From a checkpoint of a small image captioner: decoder norm layernorm.
Rows from block 2 of the image encoder of a small image captioner, named by matrix and row number. Rows with one number belong to one neuron. Each number is 50 + 10 x the weight over its row's rms, rounded and kept within 0 to 99. All counts start at 0. After the name is the row's rms in percent of the matrix's.
After each neuron's rows are labels from the 100 images, of 14976, where the neuron reaches its highest value: "top examples" is what is common among them. Only what is clearly more common there than usual is listed. The data: photos with spoken descriptions (Open Images, Localized Narratives). In brackets: how many of the 100.
# fc1: MLP up (encoder.blocks.2.mlp.fc1.weight, 256x128), inputs 0-42
# fc2: MLP down (encoder.blocks.2.mlp.fc2.weight, 128x256, transposed), outputs 0-42

fc1.160 026:49 64 59 57 59 47 42 40 41 56 52 48 50 55 53 51 47 49 44 51 49 59 56 54 20 40 69 42 36 31 66 59 43 62 28 49 52 34 45 51 36 63 46
fc2.160 024:70 49 49 38 51 57 46 60 52 33 51 67 55 48 51 33 59 55 59 68 36 45 52 53 44 46 28 49 52 45 35 53 57 56 52 47 48 34 53 48 60 59 45
top examples: text has "grass" (35)

fc1.181 134:35 42 40 66 55 47 44 45 48 43 48 38 51 35 59 48 48 43 64 35 55 48 20 42 44 54 47 53 51 50 56 48 24 59 66 58 34 47 36 40 37 43 48
fc2.181 137:54 48 45 54 41 48 64 41 41 44 33 37 57 29 51 54 39 41 59 59 53 38 44 33 64 36 59 61 60 43 60 47 50 64 47 67 44 49 51 35 57 48 41
top examples: text has "food" (30)

fc1.9 127:54 60 42 38 41 32 39 60 31 40 49 33 39 49 42 47 33 54 53 48 36 35 50 44 43 37 71 52 53 49 47 52 46 53 40 58 45 54 49 56 45 65 59
fc2.9 140:47 51 45 64 64 57 53 35 44 42 34 72 52 58 51 69 45 47 42 52 35 39 54 56 26 56 66 56 48 53 62 46 59 59 67 48 50 55 39 37 53 58 59
top examples: text has "grass" (44); text has "ground" (29)

fc1.22 154:57 28 48 33 55 45 28 73 43 50 64 52 36 51 62 52 47 63 59 45 55 66 35 51 57 64 37 48 38 58 45 37 38 46 61 48 57 49 52 57 26 51 64
fc2.22 134:65 45 59 52 46 69 24 38 59 37 49 62 61 65 47 52 51 42 55 39 54 34 57 46 50 38 65 40 51 57 55 67 35 59 55 61 45 66 50 56 47 76 60
top examples: text has "trees" (69); text has "sky" (65); text has "grass" (36); text has "bottom" (31)

fc1.0 133:52 59 65 61 52 57 39 32 41 62 56 48 49 39 33 46 41 45 49 52 55 45 67 55 31 30 53 46 50 36 58 49 43 46 58 49 51 46 29 44 33 45 51
fc2.0 132:49 52 48 63 42 31 56 59 59 48 35 37 67 36 47 35 46 49 49 64 58 58 56 61 66 39 71 57 51 45 66 50 45 41 37 67 49 68 38 33 47 48 48
top examples: text has "text" (25)

fc1.51 155:26 40 58 47 31 55 54 63 57 31 54 27 43 43 38 53 46 59 49 38 54 58 40 50 44 44 61 66 56 41 51 41 47 43 43 38 49 42 41 36 43 46 46
fc2.51 153:47 53 34 53 51 49 60 55 34 56 55 77 65 54 52 59 52 42 30 54 55 32 33 41 72 52 53 63 42 58 52 47 55 54 49 37 48 50 57 60 56 43 51
top examples: text has "sky" (52)

fc1.225 134:41 47 41 56 54 48 46 57 50 45 62 41 36 56 51 44 50 51 50 39 44 48 38 46 45 55 51 65 59 46 44 45 46 35 27 34 52 55 44 65 42 55 43
fc2.225 137:42 68 51 53 56 50 47 58 44 58 52 73 66 57 53 46 46 36 50 56 56 40 38 35 64 55 54 70 48 56 54 45 34 54 48 30 59 48 54 39 42 48 58
top examples: text has "sky" (62); text has "buildings" (28)

fc1.170 045:55 47 64 48 40 46 57 33 35 53 55 37 44 58 28 41 56 46 40 55 38 34 65 60 54 28 56 56 53 43 59 53 80 29 28 54 59 49 36 69 48 51 52
fc2.170 038:43 53 53 52 47 76 73 41 40 38 39 52 56 53 46 38 47 40 46 56 57 52 40 68 49 52 57 72 38 41 60 53 47 34 44 51 57 54 41 50 53 30 50
top examples: text has "people" (55); text has "standing" (51); text has "holding" (41); text has "sitting" (35)

fc1.155 135:56 60 42 46 44 36 54 59 40 48 49 54 39 62 58 55 59 56 30 47 36 41 54 62 48 36 73 55 53 43 67 39 62 56 30 38 61 32 46 53 48 52 33
fc2.155 119:55 44 42 67 51 43 57 54 53 50 52 30 70 44 63 54 40 50 76 26 58 41 44 31 67 27 46 59 45 62 47 40 39 70 61 49 44 37 42 50 45 46 40
top examples: text has "building" (26)

fc1.81 069:51 43 36 56 49 50 67 55 55 49 66 35 57 35 42 40 49 48 47 37 54 43 36 35 62 36 67 55 48 50 62 59 51 47 40 48 40 46 35 58 41 70 51
fc2.81 063:59 48 61 62 44 48 50 45 60 55 58 46 52 56 42 70 45 42 51 61 44 49 54 60 44 37 56 59 64 49 53 54 68 56 49 61 39 38 56 47 56 62 40
top examples: text has "red" (29)

fc1.116 140:52 48 35 56 56 44 54 44 43 25 59 50 39 42 39 45 45 71 36 50 57 59 46 53 28 50 54 42 56 52 50 61 31 28 46 55 39 65 53 45 47 49 62
fc2.116 118:50 46 57 58 66 48 53 54 41 79 56 47 60 47 56 43 55 42 66 45 53 41 57 49 55 64 38 25 42 48 43 47 40 52 77 54 50 37 51 62 50 36 50
top examples: text has "buildings" (27)

fc1.60 103:29 37 37 38 42 45 58 67 44 43 56 41 50 49 48 40 62 43 58 40 38 28 39 47 58 50 51 61 28 38 51 40 47 46 43 36 52 45 48 56 48 51 62
fc2.60 093:46 38 52 50 66 33 31 48 43 59 47 72 43 50 53 48 68 48 48 48 48 42 50 41 40 52 48 52 52 46 45 53 50 72 55 49 44 42 37 63 46 63 60
top examples: text has "lights" (25)

fc1.201 120:54 65 53 50 60 35 62 53 44 56 42 42 39 39 47 34 59 74 45 45 60 56 57 52 53 39 64 52 39 53 50 54 55 53 35 45 49 45 55 29 24 44 49
fc2.201 112:30 50 45 53 52 66 62 51 53 47 48 72 39 44 50 69 60 56 43 46 50 58 28 30 53 61 45 43 45 54 42 34 48 52 60 46 52 51 36 40 41 67 47
top examples: text has "table" (40)

fc1.151 102:55 52 48 40 63 39 38 49 52 66 54 56 42 56 50 48 67 43 48 42 58 49 64 47 46 61 36 47 36 39 46 62 42 34 41 25 53 46 60 50 32 48 43
fc2.151 117:41 54 29 51 61 46 60 46 42 42 57 32 56 38 45 43 40 47 76 51 60 53 50 40 58 47 56 64 65 60 48 42 43 39 57 67 52 54 39 39 50 67 58
top examples: text has "wall" (41)

fc1.249 023:38 47 48 63 53 43 61 53 44 39 56 30 42 48 49 57 33 49 53 38 54 49 36 40 37 34 75 43 49 51 59 56 24 64 67 46 39 54 35 50 36 54 57
fc2.249 019:48 66 48 46 39 32 55 56 69 50 60 54 47 43 45 49 46 44 37 45 69 44 60 54 57 48 60 52 54 56 51 45 56 57 52 54 56 48 44 31 50 51 43
top examples: text has "white" (33); text has "black" (28)

fc1.106 055:60 55 51 37 54 49 77 46 34 30 57 47 38 49 43 42 50 61 44 52 41 47 54 52 58 45 46 55 40 39 47 53 57 22 32 52 55 48 50 50 46 52 61
fc2.106 048:38 49 53 66 51 49 52 41 54 55 57 38 43 49 45 37 45 41 67 46 61 42 57 63 42 42 61 65 59 51 57 38 53 54 56 71 54 44 47 31 49 54 49
top examples: text has "person" (36); text has "playing" (32); text has "guitar" (28)

fc1.5 121:46 41 42 52 43 62 56 53 49 51 70 59 42 56 59 56 56 49 33 45 49 37 53 57 49 52 47 38 52 50 58 37 41 35 47 40 50 55 57 48 55 31 35
fc2.5 124:49 64 52 53 50 54 53 62 49 39 50 63 59 53 51 49 56 37 43 52 47 36 47 69 48 38 59 59 61 61 70 39 70 43 50 65 53 34 43 50 49 42 46
top examples: text has "wall" (42)

fc1.38 100:56 61 49 37 43 36 41 57 29 40 52 32 41 50 39 47 37 55 53 46 36 34 47 46 42 34 69 54 49 45 46 47 47 53 41 55 44 46 48 53 43 66 60
fc2.38 103:44 52 45 66 66 57 54 37 45 39 37 68 54 60 50 66 41 46 45 53 38 42 54 56 28 59 65 61 46 57 59 49 64 58 63 46 50 55 42 37 56 55 58
top examples: text has "grass" (51); text has "ground" (36)

fc1.184 140:34 53 52 69 55 36 54 51 47 47 42 47 58 45 63 51 68 45 46 24 43 59 60 59 32 53 69 56 46 35 67 72 43 58 42 41 31 59 31 55 36 51 42
fc2.184 140:39 51 52 39 45 43 60 52 59 39 56 38 52 55 45 35 60 40 76 50 63 46 40 35 39 55 61 38 50 41 57 63 31 70 56 68 58 54 44 42 50 57 52
top examples: text has "black" (46); text has "white" (41)

fc1.147 019:48 54 55 55 47 56 12 62 55 46 70 50 38 48 42 49 50 64 45 35 74 52 48 57 49 33 59 38 58 48 52 38 43 55 29 38 29 77 56 49 36 46 36
fc2.147 014:28 42 47 48 53 59 61 61 59 46 48 54 59 51 51 49 37 34 72 60 53 42 32 45 60 59 52 64 42 58 47 58 25 50 60 50 50 43 41 46 64 52 58
top examples: text has "plants" (29)

fc1.208 123:50 61 51 52 45 31 38 50 29 41 66 29 47 41 39 36 47 55 55 49 40 30 48 49 52 40 57 40 49 31 33 31 49 52 52 56 55 47 54 63 45 61 49
fc2.208 121:60 57 47 68 73 50 52 36 46 45 43 62 48 41 40 48 45 48 38 59 37 34 55 49 37 68 56 45 59 49 62 50 56 31 62 61 48 51 44 51 59 65 65
top examples: text has "grass" (50); text has "plants" (26)

fc1.31 131:32 47 59 50 42 49 57 36 46 45 67 49 44 62 34 30 50 48 46 43 52 42 62 61 36 46 49 42 47 41 54 52 30 35 55 54 44 42 28 48 46 46 69
fc2.31 125:39 53 49 52 39 41 64 59 54 52 47 73 53 74 58 49 48 34 65 50 31 37 50 44 52 65 55 48 49 49 46 40 39 46 57 58 64 23 48 31 64 45 57
top examples: text has "trees" (58); text has "grass" (29)

fc1.216 073:40 37 56 52 43 27 55 43 31 30 46 41 33 44 40 57 46 52 60 47 54 50 52 58 34 53 41 50 50 43 61 53 38 42 70 71 43 54 39 39 43 35 58
fc2.216 072:77 50 49 32 53 33 62 58 48 50 27 47 50 57 48 55 77 38 50 56 40 47 56 53 40 62 43 56 50 24 65 61 38 36 58 62 49 56 54 33 45 46 59
top examples: text has "red" (26)

fc1.104 134:37 50 47 54 40 44 63 52 50 52 52 58 51 63 46 54 50 40 43 52 31 36 63 47 52 59 54 54 46 41 48 53 42 28 33 28 53 51 61 56 56 48 56
fc2.104 153:40 48 51 42 52 45 44 47 49 49 42 43 37 49 44 55 49 38 58 43 39 38 57 53 46 46 57 51 59 53 52 42 79 47 47 59 53 49 42 49 48 56 65
top examples: text has "people" (47); text has "sitting" (40); text has "them" (27)

fc1.15 044:37 42 55 43 53 46 68 52 44 41 51 42 48 37 40 64 39 56 23 41 45 59 58 41 49 32 58 42 53 56 46 43 27 34 50 48 24 56 52 39 48 37 59
fc2.15 039:76 54 56 46 61 36 57 46 36 42 52 45 36 50 51 59 46 53 43 37 54 59 51 66 38 40 68 28 52 49 67 46 58 53 55 59 39 69 60 62 47 63 42
top examples: text has "people" (49)

fc1.112 129:59 65 62 54 42 38 38 37 54 65 41 42 49 50 39 47 52 43 32 47 47 42 73 55 40 34 68 30 66 30 64 61 59 60 37 47 34 60 51 54 52 55 40
fc2.112 126:58 60 52 41 53 43 52 61 43 35 48 49 52 34 42 38 55 50 44 56 48 29 51 42 65 30 41 53 56 56 43 58 63 48 63 67 36 41 57 61 56 51 57
top examples: text has "trees" (60); text has "plants" (31); text has "grass" (27)

fc1.100 070:34 51 53 68 43 46 45 42 44 51 42 44 58 45 59 47 65 50 37 35 47 60 66 63 36 41 60 42 50 30 65 71 52 52 35 50 32 65 47 70 41 56 37
fc2.100 061:42 57 54 36 36 33 56 49 50 50 40 42 55 47 45 41 58 24 58 65 53 33 54 51 37 37 45 48 59 32 61 56 45 68 69 82 56 38 44 40 52 57 51
top examples: text has "black" (40); text has "white" (39)

fc1.142 150:57 55 50 45 52 37 36 59 32 48 54 44 37 39 40 47 47 52 52 46 33 30 45 45 49 44 63 41 55 36 48 50 47 57 48 64 47 46 52 58 37 64 50
fc2.142 181:49 54 44 73 56 61 58 34 46 42 40 78 55 57 44 58 49 43 40 62 34 33 50 60 29 54 62 55 50 47 61 35 62 52 65 52 51 46 37 37 59 55 49
top examples: text has "trees" (57); text has "grass" (55); text has "ground" (27)

fc1.96 151:31 52 44 43 33 46 59 55 47 23 46 66 57 63 37 46 52 45 42 59 48 35 45 55 50 47 60 50 40 34 48 54 27 45 45 36 57 55 51 43 52 36 45
fc2.96 172:62 31 58 35 41 51 46 48 42 48 39 32 53 42 48 58 79 36 41 54 38 49 58 65 41 36 56 48 58 29 52 51 62 46 52 45 44 49 55 55 49 48 36
top examples: text has "pink" (25)

fc1.214 130:44 43 44 39 53 63 55 40 27 38 57 33 50 39 54 28 63 48 33 34 59 46 51 64 47 23 46 43 48 48 61 55 53 37 39 47 40 29 32 57 48 55 61
fc2.214 128:48 48 46 49 36 62 43 54 60 42 37 43 62 53 57 57 63 37 32 58 47 51 50 51 35 41 51 42 47 43 58 64 65 50 53 62 47 44 37 71 59 55 47
top examples: text has "road" (30)

fc1.53 137:52 43 52 37 47 36 54 58 29 44 49 46 41 59 69 59 65 66 44 48 38 62 49 58 46 58 39 60 31 40 58 38 60 43 40 38 62 36 59 55 46 27 32
fc2.53 122:45 55 52 56 42 58 64 40 54 42 39 60 50 36 44 45 52 57 34 42 60 51 43 64 40 37 28 61 49 47 31 45 47 31 60 59 45 38 49 41 50 32 48
top examples: text has "table" (32)

fc1.99 107:53 56 60 45 53 39 47 56 35 39 60 40 36 58 51 43 43 74 44 53 35 67 56 66 40 48 59 47 35 57 50 50 46 47 37 45 54 61 57 50 28 41 59
fc2.99 100:56 58 57 41 49 47 59 60 40 60 54 43 53 53 48 44 38 69 58 52 68 51 36 51 46 43 50 52 51 64 28 45 39 58 67 55 46 51 47 63 37 54 58
top examples: text has "person" (37); text has "table" (31)

fc1.34 105:43 33 30 52 56 68 40 61 55 40 59 51 42 36 48 39 65 56 46 38 68 54 41 53 67 44 45 52 65 49 51 55 43 42 50 46 36 50 48 48 51 46 35
fc2.34 100:65 70 50 43 40 65 52 49 52 57 37 74 61 59 43 53 54 39 49 68 61 48 42 78 34 37 66 53 37 27 60 47 53 37 39 51 41 65 56 55 37 49 53
top examples: text has "sky" (56); text has "water" (29)

fc1.127 169:42 72 59 73 56 38 42 35 51 54 46 38 46 28 50 52 54 48 57 36 59 57 61 55 27 47 52 48 46 28 58 58 41 53 51 52 36 58 54 45 33 55 48
fc2.127 167:62 59 52 44 61 32 66 39 55 53 48 51 41 49 40 48 42 42 54 44 50 52 42 66 38 59 55 57 42 40 75 64 57 44 27 78 54 69 42 53 58 41 54
top examples: text has "black" (33); text has "white" (32)

fc1.72 133:56 62 37 43 49 27 38 57 32 38 40 41 23 48 59 45 52 66 51 48 45 48 48 50 49 52 57 48 43 55 44 41 51 51 42 56 63 42 59 48 43 59 52
fc2.72 142:50 52 57 61 51 63 67 53 60 46 25 76 56 57 43 64 50 46 42 42 48 42 43 40 46 49 62 53 48 53 48 43 55 48 71 49 38 44 36 30 53 54 43
top examples: text has "wall" (49); text has "table" (37)