Rows from block 5 of the text decoder, named by matrix and row number. Each number is 500 + 50 x the weight over its row's rms, rounded and kept within 0 to 999. All counts start at 0. Numbers have three digits each. After the name is the row's rms in percent of the matrix's.
# proj: cross-attention output (decoder.blocks.5.cross_attn.proj.weight, 256x256), inputs 172-255
proj.172 101:446446473528590518568322552405504425344421518575496548519583571480468448496497445448421418506479524505494502462530535519440511449470549472542610423442532516542512499532674616593539541481532453534540474462488567436551520492505375447504455554604512566488
proj.173 104:392493574473436609432524576497480554501569486485381475533410618492438486531623415425527550466436517435399501586471354449561506549444537463447536527576477452459509571488453428423545492561520521447441429558446449413532470511494541513496500505449481385469
proj.174 087:514457360490491510439513454423622548495575645489521449481539529585527538429493486580531550504496550481426580484496547547488504455535460448521501429484507537471524471386512489497553394400491475531468558533494479463514580557501572498475520469497548421457
proj.175 108:608422502461508542508436486436448458510495490445555472514545478533482513533621506581610589460538479424431522540450498519588574489496553524496549480445507528517453498534502408504503526481413554392412406463542563437487484502548404562550387537559450451483
proj.176 100:610506438475594492417490543508477560496590612413387454516435512500477490463555492507552469445516474460516513477544459483434531496480491453486553459514483492429568516526528506420487516534505510471437442614540553515572530415569503639420556541360466446536
proj.177 097:540425460468506486448491449513440592565575467472485450454447430584541521486457473610582545471544472525483560461507471463510539514553551507421481479530492546455454477578437460454477491558584467434528436537556514522475396536536528529612488447477591481555
proj.178 100:507500591462433510439512453596371437512567491506473402524476475496499415515569456486485552420488517473452465521546436565424503480501572535499577506498485502528475433497539555559540488379546410435492508468516547462516500574500429585518590423495513489490
proj.179 116:555545579366560442548539549412484483536444515548480563441569528544482609498450551537454510427395592586370512471460533513453484533430486442497547481530486475491466568484623538513487535519497450538486492553451567524547493478533472453549437479548595480506
proj.180 100:544509437535497438509516417434522464509438503493592522465492584489483527517522453505478477573531538459456544498522467488469503564500540594463443549574453466578516417469568647613500559516500371489549450492566531487455474570517640478504589444504555467561
proj.181 090:508488462503533523546494509549478378428434521589463497505528457458464373493541551491602516483552485431532463502457479488505491557449540498451468530462540487466527555550549452474472482471472465508569451426584421580532394476463508462537510481508440421555
proj.182 099:452558557595520575536509532481548473496441544539465586530487607515475548570516509443424522600433577487474513555518394452589580468517565527492535453469511452543538451544535489538623460627444471480558403570468580412515569539489466529508529524484479455452
proj.183 116:441415463450519466570408534452518475401416578592497539533506508472469521584521539489497524478504510496486449422508507490527478524511537456520618425459537533569511443346431592476534465468464617676431470433462493513548553492459489526511491531421508521459
proj.184 092:546528492491616458547541446580547493528475463449506541510490394538524502320411448525426357469467450524560543537524475492526479519546510542528535555542500485460488446504509497506474575540551484438527444417480578386479426515465460508529597448485588492483
proj.185 103:558533553498477440559547466490581410452466509441481479480550545475488515539551485492570561486501531408461527464477468449490463507536522493426531520517529494516518456590466484446451548597469540551536388470536549508500561563514590544492538516427508567577
proj.186 109:513424479566602538484447484469500512525571437469522483488504518531455472522452530461452456529464512543468429569453469497525474473449489497495469556543472463508534418422490489479561347373572577588457493552525477349514399510492534442468568548461494560473
proj.187 103:556485600431484487470458479486445547486527483516554468489554444469575491457475449509432450518474484407555537444378554462575450524550475532482495538544607513378555612590615428435479485497550430384441403489515443546541499543599433536433529463531586550420
proj.188 098:547479574518534498498511537480529583479537465517424530448541469526507528493466503542437462479471466533531500450500495515480453484572526485513576452546572515434564544610456404485461577439596525365455519480458525482372458524504641475430480561453470529438
proj.189 109:535532564442497434561406550470462469422400483653544587429504471440571434524528439518529464494492426445622483479510446467516543490519485506401431477548484449479481566439480549434462494530514491582434489488512454456558469485541522526532502505439491426482
proj.190 095:462391509527460497373447463617486581453587458455523442515515438481501441505475454496540458531609438417601546438524526547464491512491602576533543469398499552614523482467453527505450580497510479477442452464474495509500558561346526464515500531513435468504
proj.191 112:472492552513380561493495557521565478501504524502475492523482540482482525476499500469485479463484560465424529531474483495495477577492426498543510565528506515566474540512608546557495564464477457471450559478607502411509436490565560495468477555463498488498
proj.192 091:521448467488452507539530586483505557531480495549520490476549498476513538516457435517461437455376440530553523487464486493504411560469488464510508502571564459482485506483519443482530438442544515522416424534508561514507440422590519607542439507400446375392
proj.193 096:494542470400406498498497523581541467484519520495536519553571468503529469541511435576572540484544465471535525452501472470531495494485549521488497444513541424457511489489530563522500510470505429409543595424502500491541541454521539516472407602445408516413
proj.194 105:471436461563394615385459435501521491452642413444488411585504461527557491437476486559479556538493539495514504436479561438495459457474490483504507471502557476415472418577443451364448391503570542495518577553515509587544562449472510637491571600477430522595
proj.195 111:464404489485565486605508527491584440433418543512602559546516463496574532492455561476464547552508537547472493442504498547350470495494534516468539489523466515539492530446504544497467562569530444520485455553538479530547536552505511670448579505408471443428
proj.196 085:562522510511572441448466456523512618534564433514508489470454550489482508542513482517528544543537509575511502587472412504536564510465507562430425576518417518468496491483450436475595527543555571382563502510475488575509515486517474570475540415458570592512
proj.197 090:440470458474377585518591477611566419558482471431541493548395430526558416495538457509492487499513448426509455495535536550463447557481491546551504538545456459500439624466572492505517496449455484503482477482474567469493486511410568529578524587440509521489
proj.198 101:503405419645456569457527563545515515442538465464455493476538498377543544531382497390456381557560460540647559488486509609446466528441544529469480506579448560570534473431417444504487492480483529488404486493444470462557550506480457412471483466555510495507
proj.199 105:539568360403448636512468571548525469522440545550597577572378413583542564498501460525501541500511431476507525474506540494542561436556502531499520442490497567463490496461501433503496511455478542497396582535534577435474497480469565434520396577495442426530
proj.200 100:449590615443490596466468529541430404470557520466539440566558501564465532450499465485479448511524490505494536486399514502386481534466470427411572565536476567557478426445490580539574501484563500531481510501435517454503439512482523389403581487516557555497
proj.201 107:555496707440443497424573404577492591543592497465480400490495431540495533441427502540492480457506479577435530463484506402523567507518561524526580443447528492444586500427454527488513448510463464538539492414546453542553523483485465543501564514473476554548
proj.202 102:565548553463531535461485512481484536488560528509484398464523538553437545478454557454438570513457592611446417472557521570409460465473450518462454551538432511557447475553413481455445560479522611501444531507413450502484590499420520498503507496451449439523
proj.203 096:458455548511517453572495460471542435505374504540529629504509484598411491496579475527565501436494436432464512531581557513564533428534526534596516442449528570578472482552496568535479606617443380432624414500539533448408390497530465515480455493500537569437
proj.204 104:553577539495476413370472462563537514425642523367469362442544489541502549533494425517464484485410477435478563521481470536487487481439435492558499489497554480415505537530549559514530596547470484445512476476539470574383479563469595489425505597551452566441
proj.205 094:522467572471509517457631481483481546612535625424515410521434449500554439492443496468474449526521451526566466559441457486571480490474485465505518525537512470467452549462556552461479461416540497551458598550609483579501472469567536526489444518487555492475
proj.206 097:454604597545402569453525483524551507505554472379506415477451550543485517584537521527498557558497491505461476511450548561548467566535464572534504539553525499508506402575506501516493503506480483411523457534450447475504592512503472509392568527489422511409
proj.207 103:446430417514461520469485640547473601484521518544528523456509497458520475540485441506450507486489505527515501478533424562497471500512485520424462492559433484583477453472432480492520481406514607485469506450437526513431475549518553522528474503494534593405
proj.208 098:475533416549525524484460476562489513493489431476549564547429485530382515421524441486507399407579452493443437462516537512432470517538466499494496509540476509511513536481513426517462572448534511439404487507562496476443512569492531521468513515526489500514
proj.209 098:503529546396645395535411394469538473446472550479507543554602467489505518462543528527588543477533466492519531453469492490460552507416516465464509428475504506504421516476442533446512514550542501543508571465370507513461556491340507349535442470540509460508
proj.210 100:535527530453443532518488533442492494468464480500528550550524559511567543483537446506570592658572465472525533510560455473572515510543530536550519479534514520457537551399575564422587460545474472513444481525502571499497543438628570426404416546511469502539
proj.211 088:413466438518423546447471571464432517469484569399428488556483583459451468506536529443438545479433597557405447505503514504481507481492484523538492493555497468494506580494589521555394582504502392457508563459539513494414515513554514481446421488508469565449
proj.212 103:605555646444525415434550506500376570556553421476517479429545524502431518520440514465445451495524527586485413524462466489521502570462485514527578533554479471569530478524485464522512489538517551542452513444448450484576462451478463432467481503488524483428
proj.213 099:522380460509551435519516487499509467512467578502563536459526502523498525484431545480450408493464505513530507577401553514597542499436418531519422525571475518416469547518560515402641456457574556410453558527518492551531412452598417527471456515534497558395
proj.214 098:491500525443502431472570507506469567502573424481497486551549515434487500464525488484576514445564537449458556504571443470531522478567617530452519507407450584543482560458356365506451428459476489555473456521382528442517533515468488448532575531500529606428
proj.215 105:471583521497468459487419509441444485444472481495468508543643431537442483466455513511555465487627441530539480507525436487539509403508541432490578429443513430386388479555411440377441447496538576527507601510488499531438511483463508540485441555505453490393
proj.216 115:489536504522498487479480450487444513523486500577465490465500500501502572476490549453506546510489576512390583460457492561493436530457521425506569451514576536528490500462540566539562582555498453494534453503465526567468550446494536475458501586538418509536
proj.217 124:510387441556433586418459546517467531489585491497454428569475455517516507472542529521543511499529453473494451442509529477493525501559540517499566461448506509562457514494498452492485448355552506542387493555539419550434554553534519568511425443511539525530
proj.218 102:587464527626525543533470560537497557529510437514485529412494479507548487490506464497479520533516471508510484479505564507468593444541506511576555428481512503503504473515567553560465584569541409456606486527567503444443491521554589463395465606535424457468
proj.219 103:537553513519566471563512463466545458492402603564555568477431519543474441392517506519489510553468529526501466604489537448568585533504530576590439530488520466516493461544421488470539446456547631478457512430523520469510445507536523402516429562560571608434
proj.220 104:443541392488546378559583417456550525586445555528613571517431565432541474568489523508445509526453560537506492527498514493466541523512473486502433499456486452541538565422493537517516494510429484535611577535496599552441561519580545602419568447382559474438
proj.221 098:514494525507502466545549564409610566517450502480537581493493619434469491559444527426452450510448597548477420574446408489519435518423430389451471582536469502471454557529606510486550533410555541397396445473543538510417472508549444499505542429592550588566
proj.222 116:469533526494499541503533432535594501552533425438391521517525435516561541434442464470522490517509444527531523451479484491479412525456471409485505495565543522514527441513569583447514439480579511510398501464512423599488528552465462592545486428488426443534
proj.223 102:470503526556390492461500448589458522474486405457582515630448493465469444473500564484491568469530578500454393497461503501429404516474455467489471587493520484444426529525549457420531349452490509570367420563573391524465452575565545559373610419467489547419
proj.224 110:473462519536499422490473516529634484443490507417497494420536517476587583550513533527494583538418533502510560469464568495529507481517510508513513465465580520413561586511519505512549458435446537529474551495479492450617552527425460565593491443478599498486
proj.225 097:359522425368557554513475393560549504492504506580516502533359495480495492483497525524528479448502503524512492482472478451479555569481512496452519496496476506481564477516448451456444535528534558423421484516586442530521474472510417496510485535565476539514
proj.226 099:542538529559453528427450537351548550510551620497484420418517503465541480502466411494449369442468471476559505482569506485459499471521501515493540483532450471463503540460472532565629479445502586588408466420412512496502501520506507522493469522518545542458
proj.227 088:513418466556456571452531535424508454546529502421485458467483426499547471470449506543506537526503505511536464514509448579447508514486527513455468527491421538627444436434477558503575515460569469489551515500457455585484537534479519542542421474482463496532
proj.228 108:477536466529553565481574534517491461594552604420451463537523463554479449518506530612554496463516474493541482527530545510490578502462534554537478469436418437497564552509453467475586576521474558411492456488480545481441533460540467416465351583621469547510
proj.229 105:479468454515504377468589454406479568547534532465478487520541545566512571472520592555524579560490575489417512478496478440518500542541456456428422534459521487521579491514501470554418472556401526658528478524507544475535524455610526537496492538450526477507
proj.230 103:554518450492510511520489555531507480497498556585408504447441512406530478501499486442475435543536478492555506542503474537505466502450488490495451523536473491481532503488499520480512501464552455437494466487491404487454477552381444603517576519502473497500
proj.231 082:479501486446504525506561452581508497587536410496447485469488505501463485518470527463442513488348560533494428499428531557479457588472480500442385578529481585505574410540504501573533429464474512482515542510554459587521555488567511491532481404619474434614
proj.232 101:533591474499477510469451487572550469443513490432501491493511520476468528521524456512493505453471497473510487385557477481433406574522468516475522515586473462467508566478601542510573396447474461570388448551497528514502486476417497474539540558533423437426
proj.233 115:540570510536379515472490485555497478492503399524490516467479471518521544464438543508524497516550509483492510446537529541503435518557520518528544476571541512519525451414316408487515402444481603571466519474518527490544525468559352592518423447486575501416
proj.234 100:510609531439511455540457504497526543411454467515470498514521606563358575528507501486497557496468572542377505510440525489475463509545502532497533577553511538488477512491460476535489554503530541492514471439478423461558560475453485468503505517483471497530
proj.235 100:442486521534496444525421482429514487453478435514509515515553445406550393464514474503477405504548428455675506436515507502495514528588589530451535479458518517562546529426492479551476470512446489591481564568541460511524510465470550497603480485449564436557
proj.236 094:399512494518523551500520511472483426512479471470457508484552492489463529491491466487487468437486496492477554480513457534479470541445487467485483493515500478502450577453490529448517556494523511476505610548427405473406535546385468421486547476601424482499
proj.237 105:574567524397590392469398327457477537485575474469529392533560492464455478562534434500482460440531461485525480441481558507522466530503451485456460523482533527510553500480435442524461468514523429531580415580515566561405452482577518530439532503512442478489
proj.238 089:442494383497483410451550403513546568519497492447462513442527505597451551569482527511441512518483507494416493541463462504553531485527493541555608507487533540463602437446482523496583484522475521511428484539559492444475459581468476518646498477541625490500
proj.239 093:555488470483541538546497529451495447478474446519465574485579468568500482474520517499556495493566454478428524485543581501452518450479526493563591469399444549534522442502541497443534424471550511532450459478491543529569572531579508515553540444483566499452
proj.240 099:514561387454497510519487474461565509487460542503485521509552488524490508459498490458443485529464470531515483544470558500490541480494492529537498508478551505528499425455411421476467386456520555565469483477448527549412490511492472378455444524646505516524
proj.241 107:450465434570420528403460433533468532498578510549613430559441443463513535458431542434465422509529469534558555429516463500539465530513530436468551461491499536470506516474502479332481478510574509462444487520503538445559563520452438485556454515532494447522
proj.242 106:556401448504498392506421537509438527502449447540575557434466520411490503544462527437449454450456556494507474440529541471442523543497493506481475485444454504514448470551523499526514414494364476540531473467562462424512432493594487595481533452378555535417
proj.243 108:499452475666376494415461502539469580426553504464441411536451545559463553532505554508590595537543539488432459543496502466561591523524583548553561475435511450514526497440543585506514442483474514585431502429546507476554458462492476536495574574434489560429
proj.244 099:460435422608601412481399493442522534393545559539504438455574486484493498525483504488479512493469501484555439449551548538496467417575496500457415481449510571415606510530517470383600501543568551403526515502458555535558467436504484452558389569575494431521
proj.245 098:511514523449462523520533598456500469440519546539455482570617553434495514496477469455431465442466564535459529463569472530457482470524551449451581454482447493549406561591577397445463487535489546492387459622523599427459451460547547533436560631474446578441
proj.246 106:453570532556332598379469470622489494412581385449474423582506516525427499465513520452613475454589460487489448557505573563450493529467475539570462539547438533566462472559492491523574462510501521458511515527471488381494573514448512538489546539475502458472